config.yaml
loss: "mse"
encoder_parallel_block: false
encoder_moe: "top_k"
encoder_positions: "rope"
beta1: 0.95
batch_size: 256
final_lr_fraction: 0.1
Rows from expert 3 of block 3 of the encoder, named by matrix and row number. Rows with one number belong to one neuron. Each number is 128 + 24 x the weight over its row's rms, rounded and kept within 0 to 255. All counts start at 0. Numbers have three digits each. After the name is the row's rms in percent of the matrix's.
# gate: expert gate (encoder.blocks.3.mlp.gate, 16x128x256), inputs 86-171
# up: expert up (encoder.blocks.3.mlp.up, 16x128x256), inputs 86-171
# down: expert down (encoder.blocks.3.mlp.down, 16x256x128, transposed), outputs 86-171
gate.46 101:131124163110118105173116155152102138142125121167133148151109108116131162132073143148127098134082125131093136170119110119126132156149146133141140126145127131142125111186104171147090125095127107134131125138092113161107134131085207105098099100125096089139136137
gate.47 102:189091143163118161139150162114098105155087116128134131096107128149124141177128136110102135141126114105147164160114122136138136121115154169143129162118162168157145087134100124153174133097166124103161145095098103131142121125105142108107119149141095115092123136
gate.48 107:143109107096158134091149137125140126117159105119133157134093091129101144149134111135143138134133171127142134102113136122163125165121096109177159124151138096092163086061173103140134062102127162134138090098135119136148146142158077127110153112122134131143119119
gate.49 102:167183117105134112148113121138121086106151133109101121178198159131084149164152171106135103124143135110124134095141069110121113132098141113124090161111113115149128141124092139124119132172107149121157157080148120167098119169112128091097141145116133077144129124
gate.50 099:065159155124167139076106127134128142133118113169117156108182126154161099100160145146136154122107086136106193132137108102129121147138117124112120104104109111118094132130120067116125147155144139112100119111148180110135116136113137110153141160152135163116158167
gate.51 093:117133098120140182126127133126123104152152116174142141111133123136144135079159114128120132146130140175099171146093098115127081142117113127171126171124133122154148087121149097130144107123094132105146112185163143136125101132151148133139143110116153159079150151
gate.52 099:113144107121145122180085099131133073107125158156110139125152114133119128101109115139090146103128061054141130130135169141146115110161118122128170148157128189106118111151111145154087123065128110119118095127123113132137123119112136122131103162160124095138133096
gate.53 105:124148137108119105147123167171132130124158151159088132123129146150137130133111181128122099118089131073118066122105124135154135092151144141090143125135111166119077135124115098097142121129142114149113124134101121203124165143203120097106165091142122136100124118
gate.54 109:087091164148111133164121110139132182136091076170132081133135153114141131130097126098160098117121130120135145136116142107133142113147154137136084093148099124133132150173123161120135145165108124110133137105112150139127121111109146128138122131138134084119127127
gate.55 104:118142139127103110127147148091128141146131107111146173111106164132163102134142135110103145149093161170102113150172130153097140147163148135128106131118101106089128084153134155150132147158132103140115093124123129096128133155096191123123113093057112148107138152
gate.56 094:141091118110126139107135140128113098138117142191132123052112126088130069124087123135153133125112094099182095119101163130100150107100133130125145157135125101156143080104130143171097108134159129148156124131106095092114126125099151132117144128184129112109090158
gate.57 094:160090131132114124169129108103118121111168153152109145132139123103134125098127130132129143131140171178120136146105129128106110117131117135098166155111110083096105112111150129076137100165141171119123146098147151138169184181143124137114125069101139133112118177
gate.58 103:076134136163132126146142134145106134168170108137159122136164161146159086100146123099124139158114120106081110152139146146128171115126093175106076133106119135140117115135148123113114156136129094138167118115146126118148106154070155142115111122200107112099127154
gate.59 097:088111140158142133155154117155127146153142084131137123138118167152130083182174125125176111127123115139157080113119186119098139116122125154158086153137141123095130126124105135107123129103137141131166103117136147125148125162094116130124171136131124144144087156
gate.60 099:117147133118106135084113126107124147121108148145115187131166153125136150109141139135111119163144139139125143140094128167141094139106154092131127133139070086141102147117164110086122112118114183081160108163131134105084179168127156116154133118141127107082159164
gate.61 090:151084120087136130168112118133106123116127123166129053097195126151109128104113131135127146141108124114145178122139113136083103151125156137134139118131101139147129113129131124089120176177155130126129170123110125135135132145104160084091131129119090130134129165
gate.62 104:122128108143110098115081128149154112090130142136102130134156141162132155134111166125101144123129144159081162123145128153124124170101091117118142088141122126101079133131124136104100164132127102158132143132124111146142154118081095126136126105140121115130154114
gate.63 096:128108106109140115112092121130120130104174135120107141095127095113138123134110126158101142168115121124121167110159069119104120157105168131119139113078142123142123115119146117085154113169167121141165173137157162144146104162095144125121165124113146177128178126
gate.64 097:136134141134106134159157104122108102101149138152156128161185127099115121105142152116107131124162143138140153145151085138117130162109139150121151145104144137162146107124095162103093128115157156103097133147140113147098128154142118118180135149130110115112151101
gate.65 090:110109130128168154107145157108130145150104133158122132097111121127143083116094141141121172168104131101127133136144157114062137139139139122100113123127093134118156105163130093140164131135167113154114096076124123146131112127128123102142153168119133079138136197
gate.66 101:081160121102110143118119083112177124126144131131156167137162096153110109135150141135102111134147170126120133096148092099127110172082097119098144149146141114109114163102099134117175142114087115169145134118139145144140110110139089135143129099119174189154122151
gate.67 094:100171109146099137116136130155117116126104119127112148160150108102141120062171124121126119139127132097086100135139160089112102120119145133092147119118130137163132137144119093089096121145100144119167095130125135181071117163122142164157088110160120099125146159
gate.68 101:106138131135100100157132160129117167195133146152154140085089121117110165167096105153110145113102124152110076142127172112127138130147164153128158135099153116143132116137118145120123140087123109157157115161085145135111145120092142144127144081148109142125116137
gate.69 115:182119125128132114117089184128105085137127179143087088099117159117150130150146119134157120108124140099145071140109151141110152093150106135113121128112120137114172136136097168127134114168138145124114117175126111121083128161190146134158170097158119143121125158
gate.70 116:129117095115121124144134072119134134126174155123151121110092134099093134087121112150118168113138144151111134116142136140134128122180133148126103111085135140133130171074136142159148173090100104161145077133170143123148121102118101168104115114129166171105101134
gate.71 107:089157146138138092102114095135142112107165097129119115155157123161140120088106105112145148168112147114091127136155117094120121136112093123073131085108127135128093122145153142107110136128122110149168142103157145137116109168120159126110105144116131132120144125
gate.72 100:181154114114162116128135137148146111107129095140127131127090120112094163161094136140099128114107082095120098147107151124148143120168115077165137168174131175151119126129132165141123142112110144128113115133109112114124138119155106123134117122149143108150113084
gate.73 102:139097104132114106117137154120109139153145094124139112116119154167098172132123079164121133105099164124121162099130088111120104151141136144156155153107144145130111121139112132155125153103157097144187127115141137134139113107069133124148117134147108122138116141
gate.74 099:090161142137110126154117160151122140113157133124131141141117132150133141112125163105134154130135082127097129151153135091105112157161123137099107102120119101158111167133086145141104136112138103119137122084136129154133103147167173119113113114198122135150107128
gate.75 090:146133150130121111164111167131156107112143075144129130153117089108136099132131164155115139118130115144108120121117103123086123087064106122060144129155125092125117124130117128092100123184088154133123128136117141154148121168157140132155088081128160126185153192
gate.76 090:104102173163119122133140138155112134136087141169086128104162145150137107116195127126116157135127113084077146090118105156123153116133106168093089118101101146130115162144120091088091165150129125107149160089135142137142148141139147133129144107170118125108148107
gate.77 108:124082110135112142128131119110124117172106121137106167088121136159085136115159128108134139163083154170112140113132124144158149149107125169127127102118134097089127165103162142104129122056075137117177141097109105145134142153102092131136161093142114156112123106
gate.78 106:167123150121108123157089142110120098109133153127097141108116132138157126120171117130163132108190135160144107150112116114155137150101137137102125123144107099121090157155102141067149109176138132108095123119119134154143120180192136126135116119124129133146099179
gate.79 099:079122127115136163132120100111120125123128103156128152125139140153129174122098129112100132104142137131123133152127055113131107134173158137155147117128124175102042139167125129121194143119115121115099117155122119148144136101173134104156075118063122138101123126
gate.80 106:158175114126129146150126134130127107104159090128083095128161141131141118148150123132135121130158148114128186122126146075110110135119097115081161168122110129130066096116116124090107127143147130151099188151111107149118137137175124142092128170165130137103146118
gate.81 100:119123133136138129142126108138146135142147097136117109125154087173126130149135131132127144172119121153117190114154057104159112159121125140096149098102158097141102083140130132083128112121128122145122128115161162161136132139122160092101136141110154108120116159
gate.82 106:122091128157158098086111118093125191141123138145097114102105151131144077137098132142137125148149095128115133115160132120169167129108129157100110115095115140123097089095175094113136157125117087172129109151123089119133119132139147134116113193121120153131124095
gate.83 113:130130093136125143140153200149108130135086103152106089141147119147131102167137115143130131100130130109140123127101125113107128092166083153139126125106161167126148132116113097159126113125165122150129129095086137139098114147163108120134093111124121135105120117
gate.84 102:165090106091131166140114144180117139102099125185089129108141120119099104159126100109155157120136135163140118106139123143133158105149136146126139163103134117143120155111134082126119106172121143142126122100143099135135133175140095116130092121092112127090116149
gate.85 094:114077118074104120095126123151128193078143125163133161135100076085114123143101135160154163125171133142111127128116135091123143132121095123122129118112150084111131148121152117143150128091138162160118058125132131129152118170143108113094124110109155126142138132
gate.86 087:148106143092142118155146129119134104088102134140070128139154119143156092116147124142145115102145117149141172102111119099113111086102099126146138111117102122132122091158140093104127106168127155127116115132117127091124140205171126120117130116117150086115137177
gate.87 091:115134156139144118123128117104117109103087158164125170118113152109132128117113117125127129104153118083123083145103141141117125094154119122136128176143099166126130101138105144134113140130129125100188109114115113131121136148134142096131110109102118126103107144
gate.88 106:154098144146160114170126113128141110120175144122091072130129102151157135110118092142109164080131114134164150171143148134125145137107104150118165111141140147173090144155135103100106151138133117153108112101099111132165137140097082171144064159126127129159113140
gate.89 104:089083115115084145131157164158145110136146142177120150142139164130093129140100121121092107136096112079132114109131121156168101133180122124142143132131129128152135103111147118146075138154153111162080127138128131120123151122149166109165116092156126117080131134
gate.90 100:108094137155103125099143082129114127110145138126110080111114140166085164129097116128146116130138126145169131137161133094132109157163118158148162125112129118145111139125170091111127157141135109122123118083125144127148143102128133122121150152118081166139130188
gate.91 101:141176126127096130114119142154124103143104174134121161097113108124097140177153139118140123094130108124142072130120132133138137141146153111119131123130124099149142123152108122144121150131140183097108096149130157142076138163123137138142207068143125104157107160
gate.92 099:166093104127148121134131130172146133105110117116106148131150048110092108113132118135145132144150087149115171075132113079178124103058112073134164144147158102123116127088159124124121133142108146134125149069122126142138102130136102127140127140106143132157150086
gate.93 099:181107107116174161185121116186172138085143126118130153128132100125158118131125097111107154116172155120141167107125132152118109174180149121134146122150161145108130131103124152129132101131127115157141156094142154130123130105100119171111105135122151153102130132
gate.94 096:150150125162144168105129121107116126130118110145126121150180123128112106128173121120122148138128133156123146116079132139135116137118133094153123149139111083150117146128160139110136115121084198074147124129135107095106149136129105136140157151103139113089115123
gate.95 095:079082149095119146081131116097135150135097177143106106149154118079115092117135131134125139113123164138169084124098113135157113063086113106115131129144111114096110160136141136121134101136125165116122103173135094176108114109127120113140073122130145102107151101
up.46 094:119170112124116135100121101125165086105135133120141118118142149123133093122135123107112156138151134095152123107140102144154111078166086093131141145141132136118127113089113100135149134142140139130105134131137148100110126150175095134147128152118149140107151120
up.47 104:115131101149150143157125090106146142147167159156104129064123155158129128113110085104157145192100129155111122123131123139114121135129156169102140123109159123112081153162144160071101118158137115174173134102151138095195151162153125151084131118148140130101100105
up.48 105:098164118153081144158092124135133130144134119153113131130141137113096095097116079130164125132109138150127125123123130154160143110093149116114126122136103139179112174144146159127130136117123132104151151080147121156093132092134113151212162118147128091101126083
up.49 101:150120129148177123128146087116142101138122142116141084157132131160093118146111097153101163124114140125157126104150133123121106165141085116129161141148134150124138156128160158143072115106134128135131147118115160141169147083090078141109140139147117114145122135
up.50 097:087159165129135124144100153131135133156104170142142121138161122123122136141111169099121124167118071113118179123144089130153128159176128120146129106126142122196148115142131106130133117092124158121109170101138175141118150112106180130116127148125131139121153094
up.51 098:140142097163175131141126154149090121164135100145158126134100128083142118095168104157127123133134136125092094132099102126086130094092132131116099182091118156120113119164129101115109153133102105114137166125172121131136098151110131138171100113101127090100151102
up.52 103:147114143107158130148182101129121159102116177093143149166094111119112118117130115105136119116105121117149100126124158118138133086135151144140116114135143153114169168179162123144144120117099119114106123124131111105116122108151114152120095112142114158139096085
up.53 105:089137095094132143086123117068153124141110117130149163131105129117093111122121111120118135152162145189109155116140143148091109183125080114161115137139141068168179111117125140150099133135112128126130134119173169109161127135095111193150153130148156138169124144
up.54 109:124142101117136138131128112162113143098113118116145167158122151101119100127124124113173139133107120115162089130126147140160104108078142138118165127121155135114136125094141148127084098125129123113140138123106106150101140135113118174126187111156097115098129087
up.55 105:112113119120134126117098091173141135132117091137151147136099132139098102133181077117119110160102137156112185068140142158162112126118094115132142127141114101125118150101182103109094148118105130143141137105118122099144138115107140125132110144103117139119132076
up.56 098:157112101158125139177131121171122157077138090138124092178142113149131167120161093111128145115144140174142116159108126103097105160122092136154140111134152152120123152149094151101161140147121131113129136128143113117154138143169073131106115089135127163102111121
up.57 096:130114123105157133102123098167127153125101115143122127076126159124102145134101078116149112123139091120107098103119114129188143152145146153186113149130116162154157160107127073156158135081091127108151100144135106101143153083103106118105168176077118131117125107
up.58 099:131135111125125127177123119168146180120140161097143106098103129173131181123112085136123150086131106169142136138133116147131100120180119127156159096135136152149132186154171135118123148120098095159127149150121130119143125081139117134149123128123121120119113069
up.59 096:150114154150141106101090139086146193123109143108132116099109134137184146097089097124129154145157128124092164143153078106113141129116119132107097113111120152175103139105131093103127116133125064164108166150125137144128115096160200154156077137105145112113125121
up.60 099:112125129129171113078119085079135115136112143109129120141098115146133148128142099183122154126123117126149118102114155116143143129105140104112122101122114107122146187085138092118118138120118144110155091122125147135121117143125116141141156132140156138170142107
up.61 094:118143119110090144119135083162162124115151147129147142128126088128069102134134138134073118142105156170123165084129134120151115132123100112108164153131151127126125127098188113122116117090105161152114102151138158144174134074101111152139140100146147145108145158
up.62 106:154127141152116130101110110153148188141154141086136135132129127137120142138134139108099131158175172204093169136194135150112139178068091149109114103096141097109095142134131147055135129124119080177116153158147131121150120131096098125151152136100129172133141128
up.63 088:136141132124097107113108105143109105121123079101099150165168104142098149153161126175115131119124131143153133112106155099142123139115158093134122117128109095151157143113128127123149134119144152093134157128134148114090106138075135114094163094149145148146136132
up.64 097:124132143119083119156103142136088115144141113151147158116151114097154124136154187133123143123100147113131125148103185137174143105127135143129135124105121083141132136129143156145127124074135185099108103158120097151124151129099177132119115107179108097121121129
up.65 095:111135111093127119144122140160117095158105119143101093149186131177114149114132141164144124123109118115118141108147100106114090113130129148136146084095127126077130173141095168112085141132149101127145174086132149170117097132166127135127173084165138115134149128
up.66 109:149169125159142130140109167107128172110143169088119117117144130097148095124133114108101151179131153122137113127107128164169126097108145107125096155123129167128136121134135145172183097140147117094148131120156132121094144106124131170155156134158146120088151109
up.67 100:125136129095127115087103115127140129137120087126142133149133103121124177171145126178123121084134099095129075123142184106161155112112143100121111119123108125134195145116123087151153156128104124131144117172116150114133124104144096138150145102137155119176161084
up.68 096:070146116109110112173114174151118121187152157168122168094097099112114150141120124159106159119084100118101102133104157112128113158148152128117162128121131114122110140149108163144137123063133141122153102173108142132105154137104129121137127075162129118127133132
up.69 101:117126122131163140148129123130148105200146114127135148109089121133136060130122144112139138164126135161166134125143135132135128140099124121110131114129132061140123082137160122076097141094135130144115100137143123126105129148153158122141134174129138117137129155
up.70 106:167119145150126116113118157146132121115075124110100125147149098169172124150140124118135086097137153119123097128128122089116141122089125123108158127168137143112119132166113088088140129175112122124105174143085091148143117133117115106166109138098108087177131116
up.71 102:198122102143129147133121140126094121114093142099103142116125130151116149178156125131128131108145123119164141126112100148187126135118128121143114153131130134160140116130121136147140112105148163075148116144110114129125125138131113151141128123181112160134122117
up.72 096:139115130137124118138136108137122146146108133107144103120112104160110191107132136138128150122111136141112172158129135138140105148112141146157163096128134120145096164166132119105110111081116128107151165105120125170139119100116118097133170174120108112138126059
up.73 103:117159135125155158151149087154165128128124145098137133102140125159135120107111149087120134145149129124166112137144129120145127128152126112144144110164126137103118129129146106115105128154107124150073088120099090087142131117164102110099113133083132098128105101
up.74 102:131167140154125135125116127085131102151139094128089125120168118123157081140151124115150104221100154132088156099111093109140149125125145128089112149112110126100071128109152116107197115159131155109116132098170124145117123106119145112132105173094151120092146152
up.75 094:128106097158117157150148163121124129129135090129145114127152154146142121142139108124116178154124144140119130132116084112085089094087153151105143139117160116123131112164116099092116131157163138144141114152121124101114128200140177097122127074158115083070101163
up.76 095:132144140141128151131135150128100138145105098142112159097100110180164151093147100140147146140144101165097157120104056074123109127162092142108109104115129105133113151161154132097135142110112138097149107162136181112168088164105178135089136130150130136145144175
up.77 110:168154091096180157139091170138120128104149121137135110140100118096139116126159086132119144100127122109130120121105162155166109107093152145148119115124146161146141165109099130156168129129150111111081150127153124133100115120170085166139143197162132103105154062
up.78 111:067121147171088103073104120060125151063125142089114147143138116146121172139151133133099127107154177107111148095141089112156123131143112115083135152131126151119067161131148130074159110153124143130132105128105124171192131110150163104107073109112133123138130155
up.79 096:116130160130154097122151134132116168139137121123168089145112108139141173120129110118109101102122125099089118143101106123116125120115142125157117138115109186147097161171105153110158123173132154101145141094141116154137148098141099115153075108115141089119106086
up.80 105:141105112124120104129157098136139140077129125125097108129144137161090113137147113126135129093148151144133142085119127137136127112098075121129138134166097136111094127104173121074106156150123181133130092135100101104187159136116084128142139078112120093170107099
up.81 101:101151137108132139129124119121119137148130105134156162119169125171124140138115142125088131156093124115114184115158079124177103132132143147148128123074145140161095133139154073162142133133135130128110134125158162118165110077101172084107103172127123140098140129
up.82 106:118156182150151163136114117117087121165110067160138114126088155117132072159134097122125136116127098119159128097111202103137176134157162139119099142130086104138155151108107105148110157131114135102171082176113111102090132125119113146091098184171101152129086146
up.83 110:133139112116124118175147154160106137120106119156138120172143117081140099147152135133156134095153128092130097158122142125096154077162108155130102117115139159154161117107081135147152132135125115140108109071093102153079106171211124143102102130108120117147128114
up.84 099:149138108108122141144147100163143119119123106150142135112139102102133103138122129132154159110152100210104127147128119125128128120127119130174113138096159100110145120108107093147153109132134139128102101127170151130090103135167120141128142146075177082115110119
up.85 089:124107162136141126130130121124118077168077164126110115126133137136127159097149123127100093111104127132163115120113106163119127120136134131149131114120097143152144150153121110114090167127124127084138183137121120112148154064096146138163118125135120164105110127
up.86 100:161112141112129129119119173112120105131140116098142133153164126167153157162153133095103117102147143198150163148129114157121116133098131120138087142077137080138116098144136120090120150161175158130152151132143136139116130125130174104135092105127136147107139157
up.87 092:143128108117116127144119127129150154139157078119119099113101081088129138158130099137159118132178127135127143110142127095133163159124144133117161113127166095105103143125129138106121108141132119170068125111139105153170156146167107159135121109141147113137139089
up.88 106:130168160103087119142141098165138136132161120108167136177158134152135115137136156101125142106072118151114130151169120122105163126085149169130065073074139132133139109138125092131134151094130103138126151106190151142127127115070121128144124167117153164117124145
up.89 102:087131110108138131097138109092132105110143171151169172148086112106090134112098119138138123091123119164103100150111145109137145145150145129171127142167139105132136117125161108167135104117080125135075068164125120118161133118130147193113126116129136123163108134
up.90 101:111141170122102124152141130128141086103142135118162150142164112113128110138139148101149159126077137094102129129138141135179132136128183130150119106121131160109139107148061147166118068135139152096143159102140147136088145166178152086139165125136132104117133121
up.91 104:126150109162107152129095159138104097166089122145114153106116129139118134178142131144122134106132091133127078132114147112142159127129148144110111126112142108090123124133106123136135182112145152125136074155093140115099117163117136136134159086124122107133125178
up.92 103:108158123147134138129109134112127135134172150142146119100130156128111133128156094156150155101128139087128116105111140139121103099124143111122133129129102132120102160178116136104076109129134148134187123155137174119135142164125095154128171078198146122125101102
up.93 099:167106118115118123126147132088109128101145097131087148132113132141160086111142126167132132099139139135126135101127112087152139138154121135112129136108113108098089137133142116093099136158137114133134127123100125126132097111129157110133055143097141124130147129
up.94 091:146130165150139157094153148162103171136133102123101082157139148118135108176146103152130113109146154078167111103099152142132142098112128136101098131104082109101122153127087128107115160134146138111106131103126117097109127159156058115106155126175140169098103123
up.95 101:186080154111156135137108162149139132133118097146072131123115153104144124153122166101107118122111110092128156145122104166101148133090186161091110105159130149115150126140086194118137136099145125133164143070112111162111144140089158111126093171169119128101140143
down.46 098:105113119142148128148118133151139125127176133151112147089146155138181121109122117089144130128134116143114137161138175125142132155149087133117123106144158103085132139113112157188098104096122105137094123177175149067093147157106122138082186104147154132100114082
down.47 103:151129122125150118120123149155147129085160115166138124148077122129152164118095116129137084108137122156100151157100182089173099137127084104184151100116156106130169094135103147108114122123131125144111130150152187104137123144131106130092164130121148113136142131
down.48 108:129114122130128113145121117127137138118167127154164127119117164110116186127081144102125134149119137086145121118114085167118112134161071118136122169118159130107133121121153138174123129103096116177142129112156131087171134133057166122108149085130156108107100127
down.49 099:141117138137137101178113158153128118129132115125153156092192115141122175118147097138130135113153109150072124129107130144088136137164165106131111150135087147149164067137105157087129122121115144116144121163127120139136147166139191141128164090170144133145126177
down.50 095:143180112133128094154108145125104088189152137111118152124139156125124133135105150136155099147105135121123138210148109118134138152115124148158117169131137134134110137156155156127142132127118098132094157079132105110188150158112165132123157128107092112139132165
down.51 097:110087178132159127148143151116163100089119121151155138145063084084128107099094114112157127167121119134145104108140101118080125148131142075164148118122107123118144128107122163142139129088157185137156084113110129091115158157124148087149148120132143134134129170
down.52 100:138078128110159156120114084124143120101155123129115100133063107120111089112139136112123159170049140126185114080151097132125118118105152119148160137122128147094113165135099145111103127150127144121153129121127130133120104098144117124137118112120128126111132097
down.53 101:101110153162093138099104146124124136165111117173112144135113124179129170122130078105132133111105130074136117120126115166124121164175180135131129116127122156140144148156116161107116119120127121119141154148121130142120128123130135109153174080147093134103091119
down.54 109:122094175121133127137147133109149177143158132093129154109083142109178106095136118114132119120090113101101099100135144124137163107108122154125100118140076106135138114128143141135115116155068123133129101144176121137126145110122133151095119132176170121113147127
down.55 104:140123102136113118131065126139128116118106136114085123095149120132161141103124150120153141151150136111161128148117105137152146174140161121071125113123125154112123134123136116091160132127159148081121128144082128131130143151179158100133152123094110144135174192
down.56 097:124115103119121104110089151142118139149103124164119141130080143162132163136129119133117130095152133162159146150120148120100115118147150136103131102116096091144097172122141128124116107130141103111145120132095125137169146128110126125099118150119097086120115133
down.57 097:100125092128104105172113145138128101097127118155123112130115133124132113106161148123125120153110122134117172140130128102120113181162160159145134116138155137148160077128098137084131143156170107102111113112112147145084132209142156114110117156171110115136135151
down.58 102:151093123139098099114119155170117186102106141169126123132106102122140143114095123164110155118179134142166143122143063132108123192164105076129162102107124084108150119133126150164091123107172171110119097133095153130115161118140146122140152096157089110113138154
down.59 101:139152122143088096107123161132095136136112144120132137107128133099096117133134102165148100117162115150109129131121127067144150159128119069153149126130124102164179091126149136128121120151137172105147135157101120158099117170118109155174141138146134108127089147
down.60 099:126095146107119112160127129101149163081144118073181114158119112125159109129171092131117110073156108161144170150140110152089103108110117126149107110142121062183152067154122154087146118134141120133121095166173149140172149138146134134117118156146141098138124152
down.61 092:101135107138128107149073174069138110139146114154109114133134162141116133130164132131123145153102129151108108135107177147122122110137181136099115117143107165118152110097113193093154113092121123136161163121144105170126106157130139136121159146091128146124163122
down.62 106:113122151124118087135128123143129134123131120093140104134127130082133101147094155090103131155106146136166070154112118177130108094141125145133140118118114139108141116155094113113138137156166110134105120135140109142099108106130154112131150128112113127123144075
down.63 093:117132126137125162115114155110157110147142107120123173121130081125104111122176175158102145126106137119109133082134100090140151134099139121112159121106120099127134116099143114084103133135105187124129144082143148171143121127151125132177119136129158113134133141
down.64 094:132188110147135139102125148157141130183120150084115114113153160154096156129136124121115104094084144144128096138115137114157106127147106157132113132129136112135146138121139105119099126142127105151146155109136120119133095134078117151119118082128150113130091115
down.65 094:120112147121120142119120107126150121097085136139147156120154101121131097138155132109118121146124137149126141126137123147089129126115114092086127116130085083140142137177139087092129134109125171083163094131086115122121153146090165112137097131146122111144116131
down.66 104:131140128126082127120142137143124118129121132164171156143115122148101150125135134122152132095126135116150123176112124135123140085141142114155129111116149130120102122168121124099164123123112144105128148122120100155196134110103111141145112113123144122179096123
down.67 091:191086150119115112145074116154145163080133129156148136142115146107177138137127101133111110107156125145164151143104160136120138134129116147147114110149123084148177088093110154115121129153111147124125069179138150137166124094105164121077091136141125098129114159
down.68 101:157090123095136119120132088147126132092122141120129099176143134093099132155091141129116137162143124112176167128142111146102120130127148123144128142110123152148125150087152085113136138149144132128094132119112148098124112100137119114116060157094114114136130127
down.69 104:147128141133100148098112110123123173133123122116131133160146120165100183127115099164125127085136123110139134125130133124106111122102140144174120124102124144124106162180152161098105131159153119135158186083103151124154122121109130103135116080128122122129138108
down.70 114:151151172141141116173115123121133112107163117108112166137107152119158155116128123076113137133123117125124121165144163154133105120112097119135098125106119124142124112126141155140162128091126128134122122131197129096131129170125156118111173127076160109089134142
down.71 107:179139120117131116088074138185105103120107114118144163143137120105115166130137119160112112136146140122123150115128181132140110134145090138185126146128102116106141158138127120140111121097110170109095090163118160125115120087101126113146105116104111107143150180
down.72 096:118125164134152135133165126101161151128121118134154165126144134125116118146143103091162114093099137095123113135141158120132114019108196116136134121136116154107117144143133159110150116127096153125125143158128117129134111108174116114139105094093129145124117080
down.73 107:151175176115142112097119153114143147148150080141104153095129131124180161123136101097139128110114134132088123165133142126130109166168122133130133111161128120065147131162104135156109118081151128133123125158141135115133144147125127126130162091129141130117130087
down.74 094:096161140120137084132130128085125124173138124099088194141125159128150121124172145120124136146102129133080156131161108131128136084127136142092115141145113104146103181171142106091126116130123136133133116123135109145120138152123159111147104126097135126142152125
down.75 096:127152130133141134136123125127120092092104134110162130132138110138133092130132150149156140147150139160155130097108112101151107108085090083135162128146128121112152127094128105124122127120106141113142121120109161155118106099169111142139135155117169166140140100
down.76 092:149137134107105098118110157133127098130119133147090167093106142103139104123103127129142108151136153153138137177140144142076137152162090137151133120118155088115187051136102137194137113122152147114102106108125134079110122139108167107172187105129155125144136171
down.77 113:126121122168083153149144151127139165155124130119132110123160153150072150113141161090129132124104145113175114099107083130129134067178110112107108153128135107115137157137146146138114136072127121139150170096154109126169113105035129135137138116143152139111110082
down.78 110:086137127113158122172165156122127108145130139093128142100160115149138105128173121129146168113118118129076089140132151122137116106130140144106134090137112169116163088055096118180144119121103112134153079141137118113108145124179131130126154140135148160126126140
down.79 100:140169122126129138147116150101166113123164116095110135145138130155106143153140131102158136136091133112112073137133122121141097142120164124155123124102142148101116113125127120071127147141139129162137176109167113117136125172139137144120136097103164129098114139
down.80 107:105077125127088143193148156141139127050112128165117094134161101184172108134150113124128135067131142119185144119132126147115107122132112118136147118092145154126147091097134152123127111150162135138118145120133159116130111134135106107164135143148120106128114148
down.81 101:113135121131122097126123185118120095190149115156087166088138145159148130134156135115138124125131117137078149153117109117119119166163164126113144103120100098138124100143136159119093138149143132123120148177132116155143135144162143141143151080186130144124128138
down.82 108:105179132126115094147097129133114142157115121140104144141148151118112166093138123195135075134105132068107114151107147103180137112073173144127155134093137102131130091164110140107135134174156130114122157060090124142116124149157167119148134160105113113139131152
down.83 107:137117144108140125159153168124168049097151147066158075170132101129162078117153143106130141130109146138163153116137130137085139078116098123114103121152126155125146074125123137138127129147135168113109122148158126134118133132120142130164139136162155105124169160
down.84 098:151103120124094136121105152127172108086147135125163093208071101108120138122109145129129114125084116133152142115125138148129132143142125134188142153122145145121148114120155139134145113123125146141104125124147135158114165118086162128147154109152142104108174155
down.85 094:122118166128118129124146134129118145124117121148117153098103155135116166112118114089136125149143111107104076162140148129161143138145124129121090114110122099137135144165113115147126139128144125128156094151131112104157124160111144129092143100107155107134085134
down.86 096:128142128135130158053136161086124143193118126136125162114110157111118106149099124099119160141150155121114089123118130127118138130101131194112113123138139115105125193112094134129107127108120098161129120132120103161163158108130065120131115131101137126123108104
down.87 092:122106092130120102131119146186111135115117121183138127155123102160108172128125071156147126126160137144107160165123136101160105187137178103127137115141137082134131114114142104107141129138119126088117136148138112115132105139146099158091152114100102136128098117
down.88 104:145115137104125105120119106158147134107142144180121179202089127051127125143099130144109145179135141092135140105117102144098108160121102146154153130128146128091137158121115145125133119105132133150105117111152157156085132134132135116136158112126146108118164156
down.89 104:148099135131074118074140174121159147130121108145103155171110087131098147120107119111114093108093124120127132104105112126124138116159110117123121105131153089137135098124166132108126132162149139154110188175130131101110111115108137117131153088134127100119125093
down.90 096:149084130109131134132129129117121121073162117097140136147092106113109157137104093138110139096124129093173123120143118107126096175134114085133136126151142115106141156081166143160159108091138166121123073109140138072145118134130099128145168103101124115096148147
down.91 103:139107125119140153107126125074139126094126102117168093154158123138134122164108107098116159151094161164170198140146101135125113144142150137138122139138125151108094147058137138120158122113138130135123121126136133109166138092087151115120104167126133160112157117
down.92 096:118149147136124131183135143123147130169119116166116172106127150166128165140135149105138113120106134095132120127133142136138160086099128123140104106136125133131125157156139137159125154128113118122155176127115126149134133138122108112141116099148138173138132105
down.93 103:103143126158144136090121172113118151146103143083147139106084125151093127113140108112155166153095156101161149123102140106106082160098126114163155159138150127132068148121154076118147124121133157089153122100106127103147156150096120153128173127181111156113108109
down.94 089:106103146119087115109073125105154203120124115125136114128119122142175127128141091088150130089144122119121099132134131130122141127133153136138118110144169149129138112143137154089151114153138130140122134144132130136157143128153122138149077136148162141156124112
down.95 103:096131136136112143136164116122137160147120132125131118105148114153144078125183111099127130137066126131120102100118120127102126118153166145129145123123119183112153110086120144151141122089112124147158110108141130130119126070132088128080095170123124152141138075